{"dataset": "Sentinel-2 satellite tiles (TerraMesh)", "image_size": 64, "crop_scale_min": 1, "horizontal_flip": true, "arch": "efficientnet", "padding_mode": "reflect", "widths": [32, 64, 128, 256], "beta2": 0.95, "weight_decay": 0.1}
Rows from block 7 of a small rotation predictor, named by matrix and row number. Rows with one number belong to one channel. Each number is 128 + 24 x the weight over its row's rms, rounded and kept within 0 to 255. All counts start at 0. Numbers have three digits each.
Before each channel's rows are labels from the 100 images, of 14848, where the channel reaches its highest value: "colour at peak" is the nearest of a few named colours to the mean colour under the peak. Only what is clearly more common there than usual is listed. The data: Sentinel-2 satellite tiles (TerraMesh). In brackets: how many of the 100.
# convs0: expand pointwise conv (model.blocks.7.convs.0.weight, 768x128x1x1), inputs 43-85
# convs2: project pointwise conv (model.blocks.7.convs.2.weight, 128x768x1x1, transposed), outputs 43-85

colour at peak: black (56)
convs0.591:095127143129114126113149123133181121141143134138113094116143114148151115133120111120117148151190133133126134155111141137118127190
convs2.591:129109114122111127101126147119123090106134114155164134171085140135129132134151139159094145086174102146143110161173131134091102133

colour at peak: black (37)
convs0.218:136139135132077140132131142111103110121139116110128167071167119154139117143117132109137142104166100106136125132095086146163133105
convs2.218:108130119156122133112116145129076098120137189113148111116151084116106110083129112112108164146116138121109114122088144118101116139

colour at peak: black (36)
convs0.745:123108161130182128130131144129147137161133147100184155113137095138117137074153162080117104115130146128102125113135097156133117079
convs2.745:136171081134181117137144153150139107112123141135103141141127129129104162115120154113128135136111148059136075106140142091115139094

colour at peak: black (47)
convs0.371:182158105135163110100116148107123157152147156157100093167100105138109131118113132148091101158145125122165163139137156147108149159
convs2.371:139153137164148142142117113098135173157103114140139115109092158117111162133098135136152116145113119088089169123127153150141111144

colour at peak: pink (25)
convs0.707:049131147140119158094133132132078081091151117140131157161164115137133129110149156130077146155102086108153114110082158116088078128
convs2.707:103104096100115114139082086147153138136117139126132104114125143153115152130073107169135174097140148148121123157120110161119128153

colour at peak: black (41)
convs0.557:180125114120167153114146118093085117161128116112095106151114105148159129101096111061081117151133151193126126136177143131126124099
convs2.557:159137122130119119110106109131142150113141120121122069147117137114136192195102141126150127101103166192100152131128134136110080145

colour at peak: black (55)
convs0.729:094102130118143121100217115137111118117154178138164118148105101151121128109129132102126109140180121129128117095102097144117117122
convs2.729:136102133134116147131178126098126096137111163106124175152141125088121109120171114143130125128132155070157094133133145116113129124

colour at peak: pink (25)
convs0.31:143087110146172140106144129137101150141112137139143134119125127140170133135128150146139074100089155117118162162137114153132114139
convs2.31:103106164143144153141114173116144148123097152093177111107154118106156144142141142096099133162147102141102103143148144112104093136

colour at peak: grey (58)
convs0.191:076170122133135144106144124145096079139165122136130148138171105134157108130161159118082142135074153135187115127089148147093137152
convs2.191:110106100085141121143115099115152153122117141140113105132142120164130149120067101160158203115136146183110128146116130151151100155

colour at peak: pink (27)
convs0.521:122147145112140171138107097114124171141122151138153129101102136094118139149122148120110124148150093146094169126126115081156156104
convs2.521:152133107131149127135130141127096145120142157119107108118126133155118158128123107077142154121130156124100105115137141126090094154

colour at peak: black (38)
convs0.211:111125124063147147136124153111098085146157109143074116101132112128138126142072129134104149158128119176136111158150093101089140111
convs2.211:164158128076130104146133129073147101085152136118109117124144149090094138153139165129099116100140173103103107071185176156138101127

colour at peak: black (38)
convs0.660:118139139116111126167106125140109121190118124131116120114125136118118139126088100117155138139134135146123133096135116107208169125
convs2.660:084113084159119155160126097151108111136136180121090114118145127172133138134168096094125160137142156173146082129128109123090135126

colour at peak: black (51)
convs0.449:122189108112129115162095116077131099128143114113113077117139154096113147132143123120119142109150112134138088136174139143094168184
convs2.449:127089128124109157119113111109149092153169136129117127149071152117123135149127093152121144089167079096156100152117141104098163142

colour at peak: black (36)
convs0.747:169115136148177138127166132140108117141164197150135103129126139129108107156147130102150141138159162130117114111102093159141128138
convs2.747:130115133152143118141107123134108166099123197146141125144139089124126118111175133112091134141104122146137172139141173131099099129

colour at peak: black (62)
convs0.134:163115153122194134136169103118100156123181156123177134101124074144102071090124147108153112138167163112114093156144112146096134109
convs2.134:097112106153121187127128146160161079129109111114145099173160139090148151175173136104122100126081155117140121166136161117098098102

colour at peak: black (39)
convs0.716:163077137118162129153142143145123095136129122114137127118104074114170092110122109097112188138120118158147119168143166115087157121
convs2.716:097137114101129129097111123152102113108141152114135115118161108118125134135121114097117161102103172136103106103119165119106049136