From a checkpoint of a small rotation predictor.
Model: 2.39M parameters, depths [2, 2, 5, 2].
Training: soap at rate 0.0022, batches of 256.
Data: trained on Sentinel-2 satellite tiles (TerraMesh), 145000 training examples, 10.4 epochs.
Rows from block 4 of a small rotation predictor, named by matrix and row number. Rows with one number belong to one channel. Each number is 128 + 24 x the weight over its row's rms, rounded and kept within 0 to 255. All counts start at 0. Numbers have three digits each. After the name is the row's rms in percent of the matrix's.
After each channel's rows are labels from the 100 images, of 14848, where the channel reaches its highest value: "responds to" is what is common among them. Only what is clearly more common there than usual is listed. The data: Sentinel-2 satellite tiles (TerraMesh).
# convs0: expand pointwise conv (model.blocks.4.convs.0.weight, 384x64x1x1), inputs 0-63
# convs1: depthwise 3x3 conv, stride 2 (model.blocks.4.convs.1.weight, 384x1x3x3, trained with AdamW), a 3x3 kernel
# convs2: project pointwise conv (model.blocks.4.convs.2.weight, 128x384x1x1, transposed), outputs 0-127

convs0.78 068:135138131097131136099101136110121101115136088148121119129123114164139138147138133141100147171165122130135111120137089053093161146154157093114131145114106117138109135165123163107191152111114160
convs1.78 091:138144138148153155157163157
convs2.78 094:124150128146140059121104139142150138127081150096089136177122133120127114083145114135098088121121135120153108127145125139072163132104124114144108160122096182107167097116098106144146108133125121151137137140117125145103163136110083095119133162122176131125150147158157132148130114086136131124128135125129112153116112129140123149125113139149163153108142067143120069111140126077114186132106
responds to: snow or ice; main land cover: snow or ice; clouds

convs0.51 105:108107086134120122160123119143069107109126112120080129131131135108133176108102166129142110125170138113125139121091113156110171123124151122092153070123141110120103127129146122123134057131147147
convs1.51 096:099126103138080112127140158
convs2.51 111:145099115076108151160116176114122124115115151148188089159110120105142120127144137121128128097151103130124141132113112130125089161126090117133117103128104094072115148101140154172148147139098130199141165151122144155139142140102154119153145131131118131128128131141126125097130127145144139123184128105146174105162148139136105093131088141131115090129176131158105165112085162113170103128123
responds to: water; flooded vegetation

convs0.308 104:131124120143129110155121167110156125129135100109139121102175128140145108131081076110118087128079126161155144144135108112146126126156149112080117169111097161134141153116132087100113080130101149
convs1.308 095:131122138157103101143117078
convs2.308 114:121153139126136097128119114075132156092115113138112139160137114095111146167099136119129167117154111118133119125170149104111159150130142163144093105111154117158099135101117172138111130129137156114126162126145107108106114154147141088152118103154115150076136123199075109139132114078133134100162090148098123093130113123168164160088140097110124118090078123137096137117130112120124154106130
responds to: main land cover: snow or ice

convs0.230 079:105151188161101150102140133142120129101131114148144100068131130134151158099126160147122180131140142172086130108131095109141132139099136137152133114139126137116157104116128090152123146140189147
convs1.230 108:137148128128147171117143175
convs2.230 102:149134104112132129102093141151166130143149095093113120146140109182121142143109111098120146114144127125126110135148165087063127120100137142131101079147156128125159105091114133188148110136110135112089132114149085132135130152137135132131142129151133082149128114113122112152148163152155115134164130148128134154073139106111140125144130126120124077158111138101109196122147141118174080115079
responds to: clouds

convs0.332 093:126141102120126155173157139136141158112119184073133147163114137129128155148106120145157122119119104128144189134133121123088132119119119184123124112152125133182164141125145152131102182116128144
convs1.332 103:135153151136137132131145187
convs2.332 103:088130126154143096105120118113169146083093146110077107119110129117158129122117132182130164097126155149159126120128140145120132134103119134097132084138118127114074111114141125084108134101160130148114184132143113162152114130160123116117192119122132129159100117117154145183131088093099127127125134140134108161115128149088125150159132132127131122141134102133138129160098132149154202161089
responds to: crops; built area; main land cover: crops

convs0.77 108:124157161135126144173135103123159122083118141106123114113151173120111114109104113122124157141123174149085171140119104113100107094112080093134119153135129133095156151148125140137132134139190096
convs1.77 093:110161168109152149099122128
convs2.77 123:110135134140129148132128131137172108133098094079116167137147124129123132181114141125141131134190161124112115106102109156133105127121158133110146116135103096122134079145142126147113138099127104120099183119145098085120151147138131128101107113161102145140131103166111127165138142120108158087165114139105065111127128128160075117128146153095127105182104187126138135107095094127098155108129
responds to: built area; clouds

convs0.297 094:116158123091134099145160136085125142180129107122103124136132098141121106088140165132143127097136143101103164137134144144107158093097156110139132112144075161099155097166142115118140109154166109
convs1.297 102:116115132143150188149129140
convs2.297 100:151108139124142149142163135123095128104187143111117101185117106114106144130094164113137094125138157138153123128099171113153161138143159139129161140143114117160127076142139112111160118130118085140105123105167088131141130126119112129120074142125107107150151138139171084087133156125122153110152121151118114064118093133097099122145097081125125146115098157139140098127152178109138126141164
responds to: clouds

convs0.295 099:163125144131126160133133152119111152096141132125147127148159123147132119101146142182107196149131147118090155128152159131169137122155139109154144111145122115118157155143077127166067117103131113
convs1.295 108:080129133130108111121126082
convs2.295 089:151147115098147165128123088096118106110165137164119136130125125118124138103155134094182128111120104112135161142105091148153151124113139146140149140092123117158095108133153138113109080147109128103162095096118123111145138100172122159135120109134155154114145128146104147112098161148124101130132090073141143129108106160097148086084150139087095158148060104123099137151120092148118111090128
responds to: snow or ice; main land cover: snow or ice

convs0.286 103:142152172115147095096157135112120143081139104100145123137132092128117115099140075088149128116111149121118143118137140096099156117157177172134107140142128129123084140116095096099131120146146175
convs1.286 116:093111135095118127117080132
convs2.286 099:127105123114098173145147087127119130142146107137127057169143156124170107116147131158139107119119161121156150119114143128114122143135140097146089128086139149092157111132130125134122098141113146138104115117140115158111137117079087168080166141117141131161149146126114162123137159143122102142135123106119157158128134115055108070119130106131176148160107170127141133075123158134139094140115
responds to: water

convs0.312 086:124151142118144118145131103112133105121164167131120079161119128125109144196076133074134108113160170152132135132102142144145108142149131122096099119126114109142145133186128151154147114107162132
convs1.312 111:142146187149138142134130147
convs2.312 096:123121124158180114129088128113149121140136102118130104103127109179096116132116140124123170129144105113147131144112116064119152128136146177123067172127117102135150128139191152120137084140144146117200130125126174146126140107107132158133140116115132103159141142153135137115132133075124106081134161111113143159115120115142106128104115164136141158143129130138149110157160115117165162157078
responds to: water; main land cover: water

convs0.181 097:124114164113132122121135129124121148112091141148154176165157148115171142099139095203120125088143099145133142116120137149086169104165141109122117156163140110122113141155159151144113136134125162
convs1.181 104:119127118141162142140167171
convs2.181 099:096128145124151182134153141113172109102141147153157120165128165184149146145141128145119099145115086107146130151113140151171147137134118148130140175136155136133193152154115106129102116150161140104137166123139134118126079117138120124131105145085122124122135135083105094096123107138089097158131098133066143099128072138113130127106125093164124140103137110117089155099129124138102112154113
responds to: clouds

convs0.159 083:168106138134139146114137127084147088101112109159154162170125107129126197115108133129116115155122139149147161165145127128108144097160139095160119146154087140162133137144135150092135162145103145
convs1.159 097:110139133135144136147176169
convs2.159 102:114095127153142141109147164139167106129119147117178124070131148110128129083137128141132119105104100121094125123122120135080170120141129143098165149094134130137146103120056088130114136123109151130122127114146121141110158144127111099127159135135155138152132107187129119131159123096114141174174114117108116141136085178142143130141152147139136155195142114141135087106123165120123182162124
responds to: snow or ice; main land cover: snow or ice

convs0.50 107:104127159120116125133138148117143173102099120167096110127092137152088206110100138148110180104132148128126167106107138115134139144107099127120118148153122179132127102125113124135154159132116166
convs1.50 090:143152158130147125084100108
convs2.50 115:137111131135094126114149142153121128144100118091120123154153141162134130149091156113104150153139116115089117136154125086153166126125088109150106120122140119152104109098168180147153143143116133107098140168142081109102116173123161166130138125106134125136119106168113159134148113063098184148193135121120113124154135124103121106078131096119120127127097099129141130122159139130094106091090
responds to: snow or ice; main land cover: snow or ice

convs0.300 096:157122116118114144113128131092099158104106158096132100163135118103142099135089134131164088160117121102095140152086110148144113090122148091122080113142141122147089128090115138095095149098142106
convs1.300 094:156143174131149149141157137
convs2.300 086:112071131134142094126126156107113095141172113128102119144117143129144124129157139113119133130128107108092116137147136058113155161113100153139123121111078133098127111100136126120120089143145145134127094121123124142137131084107136097119154144113133135129130125198131114159136144061146078055140109109144112113188152105165127142118155138144128108125117108182124100126098091150131127145123
responds to: water; main land cover: water

convs0.72 111:128120089110087149121143101120175187097168134124133146161136149104134152153136084129127086144124134192114134159136075138112114138100137135133120124144134130122127125135138102118082170148134147
convs1.72 105:125106090127111142118078113
convs2.72 102:180114135098139109158102119111134121154121118126094122137143161079137121128123132111121147155099162151168125166103149156101107090139138099122097114132124146118165112154178114128110156105124134166120123140052131164126119119144122188108119103093131146130148131093092139143130138109128107131156111147093112159126111147158105119143148144158141068176086135095133137142111137164113100150103
responds to: main land cover: snow or ice

convs0.184 063:123100150173164133113183128123083089115071163150099150128133117150126115118113106151060157147126134116117092141172143100114132111141133128105130153129135151148107113172110135130137140132122118
convs1.184 096:138138132144163154149161164
convs2.184 081:087174134162133140137124106112158152171130094107112103139121143137107113112192130151101129112105131128104123105115148093127101145112171122132109135103112087152179087083138094112134127131142163102128121143170109113136139088169133087120127160118099137101136120169137151169116145138103122129138156100141139149076115171095122142112109104148105128141128127190113092139158135132136166135145
responds to: snow or ice; main land cover: snow or ice

convs0.47 111:121175136127122090146119163106093117087147129140108132149150161149139186122125125131125154117149140133143116112104130134088127120115126144148121084096120160141099165120126174167128066103112099
convs1.47 098:174142105130156138135111162
convs2.47 108:090123118162126098102108132137105136093156126113147085119115134131136117151140127160140104125143124094130122122130141136097137138088092123099154097117140077092134158130110142135135120104135146103111127161148215168106159176132114150136138137093151157145124162156163086146141133114180158137166116121175119150150166111139136102145123144126162097112120174110136114131131083125101149095126
responds to: clouds; snow or ice; main land cover: snow or ice

convs0.335 118:109137093118142103146152127136140134071104110113146126109127127133109113142151117216136133076163103149111108160123108121150149166118123145142081161113123116096153137129127159131148144135089137
convs1.335 097:135127136096139141141184151
convs2.335 102:117137113133126138113161143108157177103146116145165160106143134106152112148162094152126143159129128154143117151134151132102175122121165100158111168175150129093103122133089106141125157149126192136145169128137150125095128149138124157141117137153143132118139132069151162141103119124119155115124116144123127156147132081139203135125154113141100137112158101097093160125110102126139144115065
responds to: clouds

convs0.44 104:115139141123093153152123149110163089137121139097128176092094134164136143110114133129153106109093115114178145150128129163143146194103123127143155120131151105169138134153097113136156128138126177
convs1.44 093:135145127123142111157162176
convs2.44 106:124121167081114149143119118109101133147093110065112094100108134168141114119150097109095140115142105117157131095130096098133128132124120123139113142149132127151078129132127137128143140116110098178140130130117152052111126144108151156111089112132133093129114140116137148094127134172101164111133140091136153127074121177129087137129098065139126171135113143145144123117119098104168168128117
responds to: crops; built area; main land cover: crops

convs0.162 100:123131111121156092107120172148097087112150176126157159148153143118111150118168134128178118121164116160107118122138170124148124128133141101127134164111180164173144129097109124140133143090143134
convs1.162 101:132141126130157160129156177
convs2.162 094:075149112125135122119113085117148155107132106128129155120133130142165115120129129128152138136097079100093121143136142097140097125113097094104122129131149140103150159112143070154118154124128156102128075073158188131109130110135106084134109128144137147093143120064122143090095120098111104154129143127121114099127138140135120137120134147145159129110149095143162192121126101176101151153104
responds to: main land cover: trees

convs0.49 100:143125108148104141140143161146073108114168130147132123110146129167072140140145112146130105129082118123183106123123149123123169141126126129144134141157130147168163127125118137185130137102092079
convs1.49 097:100114151119123160129112176
convs2.49 096:132164151154144155111140155122147144108149135141114153159096118117116158091126148137136133085095098132104114139160141138108118120115141146133124173117091183131136136130097089124123109107145141106111112085164182072133105139122085134150161126166143141123150149108110115102156124086143134172149165141177104137172125128145123132150158153153144104112132132186117117099114115143153184141114
responds to: clouds

convs0.317 097:095160129119142125154099105126120138124117123124123168144159128109136141131109085161137095078144119097161183146143169139147129178121135161091163138101135168127140119142117127102144112109158169
convs1.317 095:135150127135158145168164150
convs2.317 105:096155132152163119113164126117157140162140135092103112111132114111144136110153161114127092068183100151148164118136151149147123140186138137091159122160128114122130131145124104132112155116143108138116130130134160143144137105104117156144102113156137143117126142087164119150122100099101087137158130138078121147128066160138085163134133149135118176145107097116145134119133095107128154192154
responds to: water; main land cover: water

convs0.245 098:099165126155114095099162159147100117118154104127167112152124123100091109128137134108123119139155121101119133179136100088089154109143098126174104172115107157114155142117145107157142170114119135
convs1.245 097:130128150111160166116155161
convs2.245 107:105097136097113182113136143145161128132126132119124109139149127110116119121125135119104109129109112093103127150137170130164130144141120156130171155169157158100126150120117141113152147081164108111126162055130144105124109093152144115140116097098113114130104114141163145117131130146141084154113089096106133094115083132146116138102123081124131067078159129154147171141074150156117118126122
responds to: clouds

convs0.325 077:201118119124126113125131159108157133122128100152107107168114176147125141131142148142137118097150153162132093171147180131143135135147103161134089129098145129141161151119151104139141153148114084
convs1.325 102:130137135136171150145162163
convs2.325 093:123144133111117170139119146150094139127162138123097093136150101076148128108107118127154146133128139152151138090121134096106116113094117123143094134131148123126127122131126180131154136127072111161081132062183122124144150171109122139111108131146115123095156133101135145132132089179143162099134147109141149104131135186171162101136126109132162157103136144129092150097153132104180134101141
responds to: main land cover: water

convs0.214 080:108156146111146112145138118156121095112100089153116102153132122094161127156112141129130138131078115087105142107120133138202142072143141113108160123127124087101123136122096121101159119114168135
convs1.214 084:129159162146146146147164149
convs2.214 092:122116142157137131130198123115137117154152155161165099157095127156158136138113121091125130123148133159114107110076146120090156101171149168116168147155144149117161147146098074144128147122114105135152129155070095150129116094102144172154188125141121120167100101097124140155124136136139101116107153148094146116126088159127122128131140124140094147110160108157118140154127156129115120116121
responds to: main land cover: water

convs0.114 095:125144107116085105123144140156125099085152131136134104146128156110108144134083116104113105115149122127157100135137175081125119121120107154108115106177124098087149068103129137147117074105123125
convs1.114 091:124139154121104099080110112
convs2.114 098:141126147129171132159139117147101087132110115080120140160095158151126101112145096154132091084142130114142127159133121155080078138085139151108096157116117124123142100164101091087138127145115148142128127104122115185174139069097155145108119093170156134120116100092139138127130106110144123147138136146107080120083145170128126125138142153140110132133128170117135104136157131086144140103124
responds to: flooded vegetation

convs0.383 082:153133130072105134153107118183110120137075144162108101157099129094105132100150121134130164153165117127106146133112098111127137146158132154138089111116139114111097098120137084128082103109117109
convs1.383 090:147152118169173124145143129
convs2.383 093:158112128169162100125100083141093143132129158177134101120115157141146129118161152129125136122133168149115120110140126148106139139105137090140119136114131124120115115126163119163135089153150174150132115176056142120130103162134158102146109087086141090106115127085135113125147156141126096117170084159143123126161138128129150122085145137131122104122139166112124119144092150168148074096156
responds to: flooded vegetation

convs0.87 099:112136080102092142117078119146154112087130169098128125132106138113172061103092136123149144114121146147143151159130103114139116118174113105110128099114091128098120086137104126118110135126128150
convs1.87 102:169156116162149110152131133
convs2.87 093:157115140079081167163124125096116137115084135134132154130131162087131106074125134164107121125126101115143126100125128130142147141115136078105115120149095100078119083122138122103143126169129122109132095140136179102125141132142142122101188120133120089103152118142102117120101111130119136138137045117115127124166111152131122108138147151115155169139101135167138143149098124157107116178106
responds to: flooded vegetation

convs0.126 109:107110132090115147171143115160159106158134141085114130143098121126176088157110123080111149157125110113140141136089133158152128131146108139133156130105148112106134162134127090111099106144086178
convs1.126 097:100093101135150128087114119
convs2.126 095:138054123155120138110099073098132127122126132121118137074129143182136149125162134119172166155087126136103125125154121102120145168140145134103098131136120134122109133148127133138093112089107166136144150174143125125128127104097173138135134128103124140159103109107155133102136099132150160132190119101159125122109106133157135128116190122121083125128100164132139194093132131140139140124148
responds to: snow or ice; main land cover: snow or ice

convs0.86 091:101076162098137172101161131156110111140127142173121136128141108148123125136109119154151127098145143116145114125115129147098127092145113058168144141117096120087115145095162133165135155113148109
convs1.86 086:102121144099109152090132160
convs2.86 106:103183123148141111148159095157198152148145111110148131152134140136097116121103114127165138080149193137112118121153141158146136144105157112099141191120163079143127134147183095134179152133120100121147161152164099165146123110105102103113125134126138144145144105115101133118155134128129107128142112125140174133127099158126085130136105138137137097145118171147128162128127125103150127112123
responds to: trees; clouds; main land cover: trees

convs0.203 085:173129114132113132108111129130136125119080140155090125123176139134163141148153164146136113115118139095119087141131135100107098126174124144103142145120126179136092151147145129101205152128126105
convs1.203 093:127121150144152143156168163
convs2.203 097:124157118105099139093181111145132133179162143102147098103126086161117137134158142131108122127131098109116120084119090110147154103138118148148163141084135114161142148135135117112158124118136146133115060129127109104090120091111162134179119110115142120109141112124140153091167170102162093172137137122098127086156140174134141162135135094115135081113103101125145140149141100101127109112134
responds to: water; main land cover: water

convs0.97 096:143151159177165114141130069124166160100126118158132093111117064133100148170124129111109113131107121140115149129098169079152151134124132111103127114109151132127107134118169154128148147123106127
convs1.97 104:120130088129114097109089108
convs2.97 092:126123122158093130134096164149180088151093110109113110110122114120144134127141114127116096153105133142116138117131143155118126136106137134152128157115130144132127142171123115110121111114130118127117089070077156127163120099162125106131130108161118147132127122147194115144160122135192065116126143159139118164128117146113185162127152122124140116108157131108150179096177111105140160182121
responds to: built area

convs0.104 095:116138115101129130082146176138100119136106140146130139124124112135148126102122134114094102140128204103107093151152129129140105154095143116131161146121153170153124115066116159088093135144142143
convs1.104 096:127140154137165154145145169
convs2.104 110:127091121126145148139110126126153153130145139054101088103090123092111101164122174120115111114082106164133131116079124121134108122106135131112136176106085133106100155130147146133135090149108148149151117123090108114122164175147101060133138092088161123120141103156102158131128135178146142135155133137119117182155128115118152116109151142125142145127130136151158158130109130151102148140147
responds to: snow or ice; main land cover: snow or ice

convs0.124 106:113140122120104198106108149119120127149115154122073115131116084129127106155147106113091091134162123107079116111127143139147121138166158125117114122172132122094118115114095126141095170131102166
convs1.124 107:121143146127141131109191138
convs2.124 103:105088132117152160128149132091124133144119178128130186125132106121115095151115113148149105126122090163176110124120124094146105144179140113119063145137146136145104151109137145085116141142114145161183125106077160102113107129096149166134144124126111130151126174122136169100147130136139155142116146110143141134080111089102120132163138135147159132108098163129112094121136170128135163159146
responds to: flooded vegetation

convs0.28 088:121120159122145152173115126152113152163122120124137110151105112084152134134085171134158116132139118098147170163136152086135155146118141132168137178132108158091145163099143108132139132153167146
convs1.28 099:136139111157139182142143149
convs2.28 079:139088137153117147169137139143150137157164141100160109161122132114136133157092124124144124107149163152166162168151111107089142131153130121110103073151126144143123146170098119134106098161149129100114152142114099152119140116170105125145210091120108153136137124083128148133140167178109125168115082131101113138097114116114114142163125139135120125173145108109168131155141144104116137148131
responds to: crops; built area

convs0.61 112:115111122136133132121139137155153121167158165147119127156105136101167120123116105169137136099133128139103143142149126098082118153124160134171103155113146154119165134089109145163103127141103205
convs1.61 091:143126107151168091153127107
convs2.61 097:103148115124124114143128108121104151154113118140169155108175109163135140101156134140121108166130146133125135150134144158135156125127120139103163181084116138109126154134154102134116109156123123096122125137147128124145131103187132173145087196105135139115157130118078110148097115164129158134161119145105111108096129168121185148088156135102110130149134153138147123119181086164152089109121
responds to: crops; built area; main land cover: crops

convs0.264 094:176150129147137078134135169149106126097113154136195131146100107138133141157117146144133188128121127110146078144086141152130147139152144183138127134119132110133112133124155122130107093134131094
convs1.264 091:122135152101105139098124175
convs2.264 095:136134118083128140111122105093136089135103080144137135170127139137127133081112110112162146111135114132137111154083137134091181118097143121116101127086131114138130105121181137172146085107135118120116108101224164139138134162146104128120127149083108147118130124132152133191174121126160131148175128120120142131169110144157123152123110151132118148134139114136134107139122125135152151107085
responds to: main land cover: water

convs0.118 104:108127143148106116149104142140126137091139117125161157128164116097120097140134173100115126114119144095161116115138112134191136103181147110149128131117173121147082101146144089136111076156146127
convs1.118 098:122105134085118148093145156
convs2.118 103:122106117094123134123140157128117116091115131175160147102113119126142115121136132146134111124107092149170117179136120159190144135113161161151160141100145163130146153159109113110145125111105151158131163207117122183142143143112114088129161149142091127098115125126144132090144141153141140153112110141163113091084164130109113111143134177127140114094158128146137137154126155100133084144104
responds to: flooded vegetation

convs0.216 116:095109113106134101090124116140169086105110100084114124079150088131135156138143162130167151112125126107130122122100107151151146120136101136172118133116113155067125157107143161147167124145129143
convs1.216 092:133090104135151147127082119
convs2.216 095:102117123071146118114133171090097147121144169131120153116134125140116140117043116110152115156141117119111141144155128138094116151141115092112088099156158134116154198140082144130104111101123100160156138134156105168102101154100145113129122134114102141129135126164132123130147104126115089153100093112087149116103125118157147116144090124112151153084119143120105091155145158141118095134139
responds to: snow or ice; main land cover: snow or ice

convs0.36 104:073117128117138162133134130075147119154150148118153143147104118125141117128125100127127107154138154128137171134155147118107114168115133151050133142161136144172159171116098107110124117158107102
convs1.36 099:142130092157112095145124093
convs2.36 119:136153126128148098105145105131104140086135079162131136059126128172126128144089124136144136084105157104162122125120156138089109143110135189144134122102094143104131120105191114119112136117077138115132145095168156153142114100137136136151168118105110103143135169144102121100113124124121114133113122137166141136103109117106120128122156094130171088085118113112133101145153065115125156119134
responds to: crops; built area; main land cover: crops

convs0.265 095:146100125117142165159147156156094105163148143106123117101124156122155154192099129146158137115130111117160097126135170100133100132128164138148129147107138107083163146085118094100127148136140152
convs1.265 094:148136151170162155137118148
convs2.265 085:167075143113142169154126130122132115126177134122110127107137148085117124115118169116141135137116143099068113140092136136105145152116158120135150129147139130193117166165101133131137117127148159127155135155140097090133104137069124168130179112154124126148117106179166149135121091111144099153105125178120107131144108164147146165123138112137138125140106129113104111162139157128108137129189
responds to: crops; built area; main land cover: crops

convs0.59 117:108104116124112094117137170119113135160125103152097096159093087116112131117108098099098167132127143104109112128175131098118138132114158109143161113094133121086125113118094123152144091186116100
convs1.59 103:099168136154100113150120106
convs2.59 122:144110135181146088113119137122129101134132151114118157138108129126127117129142121094120131134129143157088128100136129093075134122140126095113115163160146115185085145132111141120117141096135149109141160135071167108128102158152137127125118160042144143108135116122101152115136129143137190078164130133142102110130123115149130131145117105128129085135102148117111115180108122136116075096083
responds to: flooded vegetation

convs0.138 091:137104131072136149156140187131150131125112130151091175116131129141134132162125132150108158129134118124114163103074106116137147135135130103094117124086118186124172145110151137116148120142176113
convs1.138 098:122141154144155152141160167
convs2.138 102:098130125125132087125142148147142162150154115112119133145104114124129159127147094114188127151106148128131127127137106146088090134100162126159117163142148145102149128136166120096166085130108091134132101121114100117144128088122132123116108095132140105113151077156145076122155149144181167175132139139126138159076143150099145078093124146166139126156107091102158101138134123093117157113109
responds to: snow or ice; main land cover: snow or ice

convs0.206 090:162107137110130109092141138093171130137144099104142129108151194122144144122163154128114131107142178123157109181145158130097112123117137147109107133097155130135087123151142123165111155134119083
convs1.206 099:132137137137169160138167152
convs2.206 104:128146116125089152128099148140139101085117109137121110136132135104122147114131090146152145101132079120132120110124161159132130138119081129127171126140113109137140163117112159129178100157133128190134166087116148145166122156150134171089128133137112146115099134127202124139152060162152126122108112131163169172142145149147146141139095110128156114101153097141112144110100115130157143117096
responds to: water; main land cover: water

convs0.108 119:106098151095121112138113119148112107135143160138130162122148170135168129107179138138140139119091126156135128135110142155174103131103141163107112165126149128141099192132186126107131104114132086
convs1.108 112:094123096136124138153174117
convs2.108 118:106132143146113112141125166125099119123124126119123116180101129105133137088158082147097124119082177133146112134143134132200113133127150136140149136150128111126180170099098126137126116163124143100145118176125121150151158094099134127144119126159126104134130113149081109155170143117150057139140144101128104095114110178095146118125112129116140125101133122130114181118193119106119147142118
responds to: built area

convs0.82 088:087111119160120154132127099119084135097151165103140151159143156090136126135087114135169121092155115120128144179125118130180128111142132134120153095085146125114125135081108154098147113110163138
convs1.82 111:139143128134162168143153162
convs2.82 133:115126153125179128159093121113113107103157125132167155133104143096090100116146170118075109174149089105125121128141073091112102146129160170118138142130101169132132090166142122140125122119141140105151107146100127116100121081128106086138157113124133158156147118150119116135150133103121073119128116107141145101168100152114093139119167125161108124150146130163133117123107112121117198116122
responds to: water; main land cover: water

convs0.238 082:175151153132139161118112108144165135131101156128084087155109165106145117123148104168081090119141103113131105106125179118133136156152125130140137142121109139145094140159109143119166150103114086
convs1.238 094:112127121138114157174143165
convs2.238 099:162112146061118112108140133140100150144148133125138133124120110142144122159150171176121129131116176126152134131111161117069113107125097089164115147113130141118095158140121150129139142085129146117147096120097125116105143133129146103136073093142156128171106113126094092135151121186149086104150152139099172132098122137143102107117156137154104135104115095118115148089168105140108107154164
responds to: main land cover: water

convs0.359 091:140104142085148135123128131134114131162135185123145154117126136166112167119137137148148081140104174127147128130152174128160111094116113116161136135155129074144107149119133100122101085119091091
convs1.359 106:165135137144162165122152145
convs2.359 080:153135127125097117115120108123167142112141153131137138165129118152119115119151066116164116138142121138159108165103121119149120112158134116159120150120122145123128072141138109107127108168111157122144161129098094084093100141114135084128099166131143064129117156178123178144113170116115110064075156117152121121106145109154132115133131102106109122124115137118140131119180164163100142096135
responds to: built area; crops; main land cover: crops

convs0.363 084:181122133130103128148127141167150131170123122140154092140110163133151133157116124073109109181112112133155099122111168195143135138091111087140105111126149106142124125106107134129102138119107113
convs1.363 102:135152152141188132129121113
convs2.363 088:150146147127141101133131111167137127154154088104111119087157118174145120135168124113128148103131112112095092129099142151098136113133102151096148074131103125179157156099078122115118137160123135097105102098117138197147136104146109142115135131135135143146128124116092185170149123158078097104115144136134151126103128133178139127127119162110104133125131127165148161101123116165127151084113
responds to: flooded vegetation

convs0.70 094:150134097109121144159122129166124098129143109126114104142087119159127130113137143127092133130155140078114118143165083148112118151146178138096137125143159094144112137136139105104058136074139108
convs1.70 095:102158120124160122148165155
convs2.70 088:128147128141121083141125127106092111145122138143148133093112181127144105127116143110126111150130101117130124094078128113117130152136170118100072126121112101136097115110122096107119165133152134169115129148068138145145110112129133106099119106136124115134103136177145160096124140089112168094132107107129122149112131059133126093141130212109148165139135162122136097113115139166116134092166
responds to: flooded vegetation

convs0.256 101:131141158122142154102118181122157161124122140115143160129130115153147122120131148113137113127138094144168153109098141163094133130158123162169122064120128089135100128133203164111112124123135135
convs1.256 122:081115095112108097123134129
convs2.256 107:153165118116138142129149091128151129177110163127144117175167123123154120110156109137107129135144114111130103114098142079162111117125165140127099124097120142098164100116170097122100128132120138156109137152114093105110140123133144131160120147109150096114129160080132157157146106137124101103131143118101149128103121113085067118140142106136123138128143140119165173084157124112123081189069
responds to: built area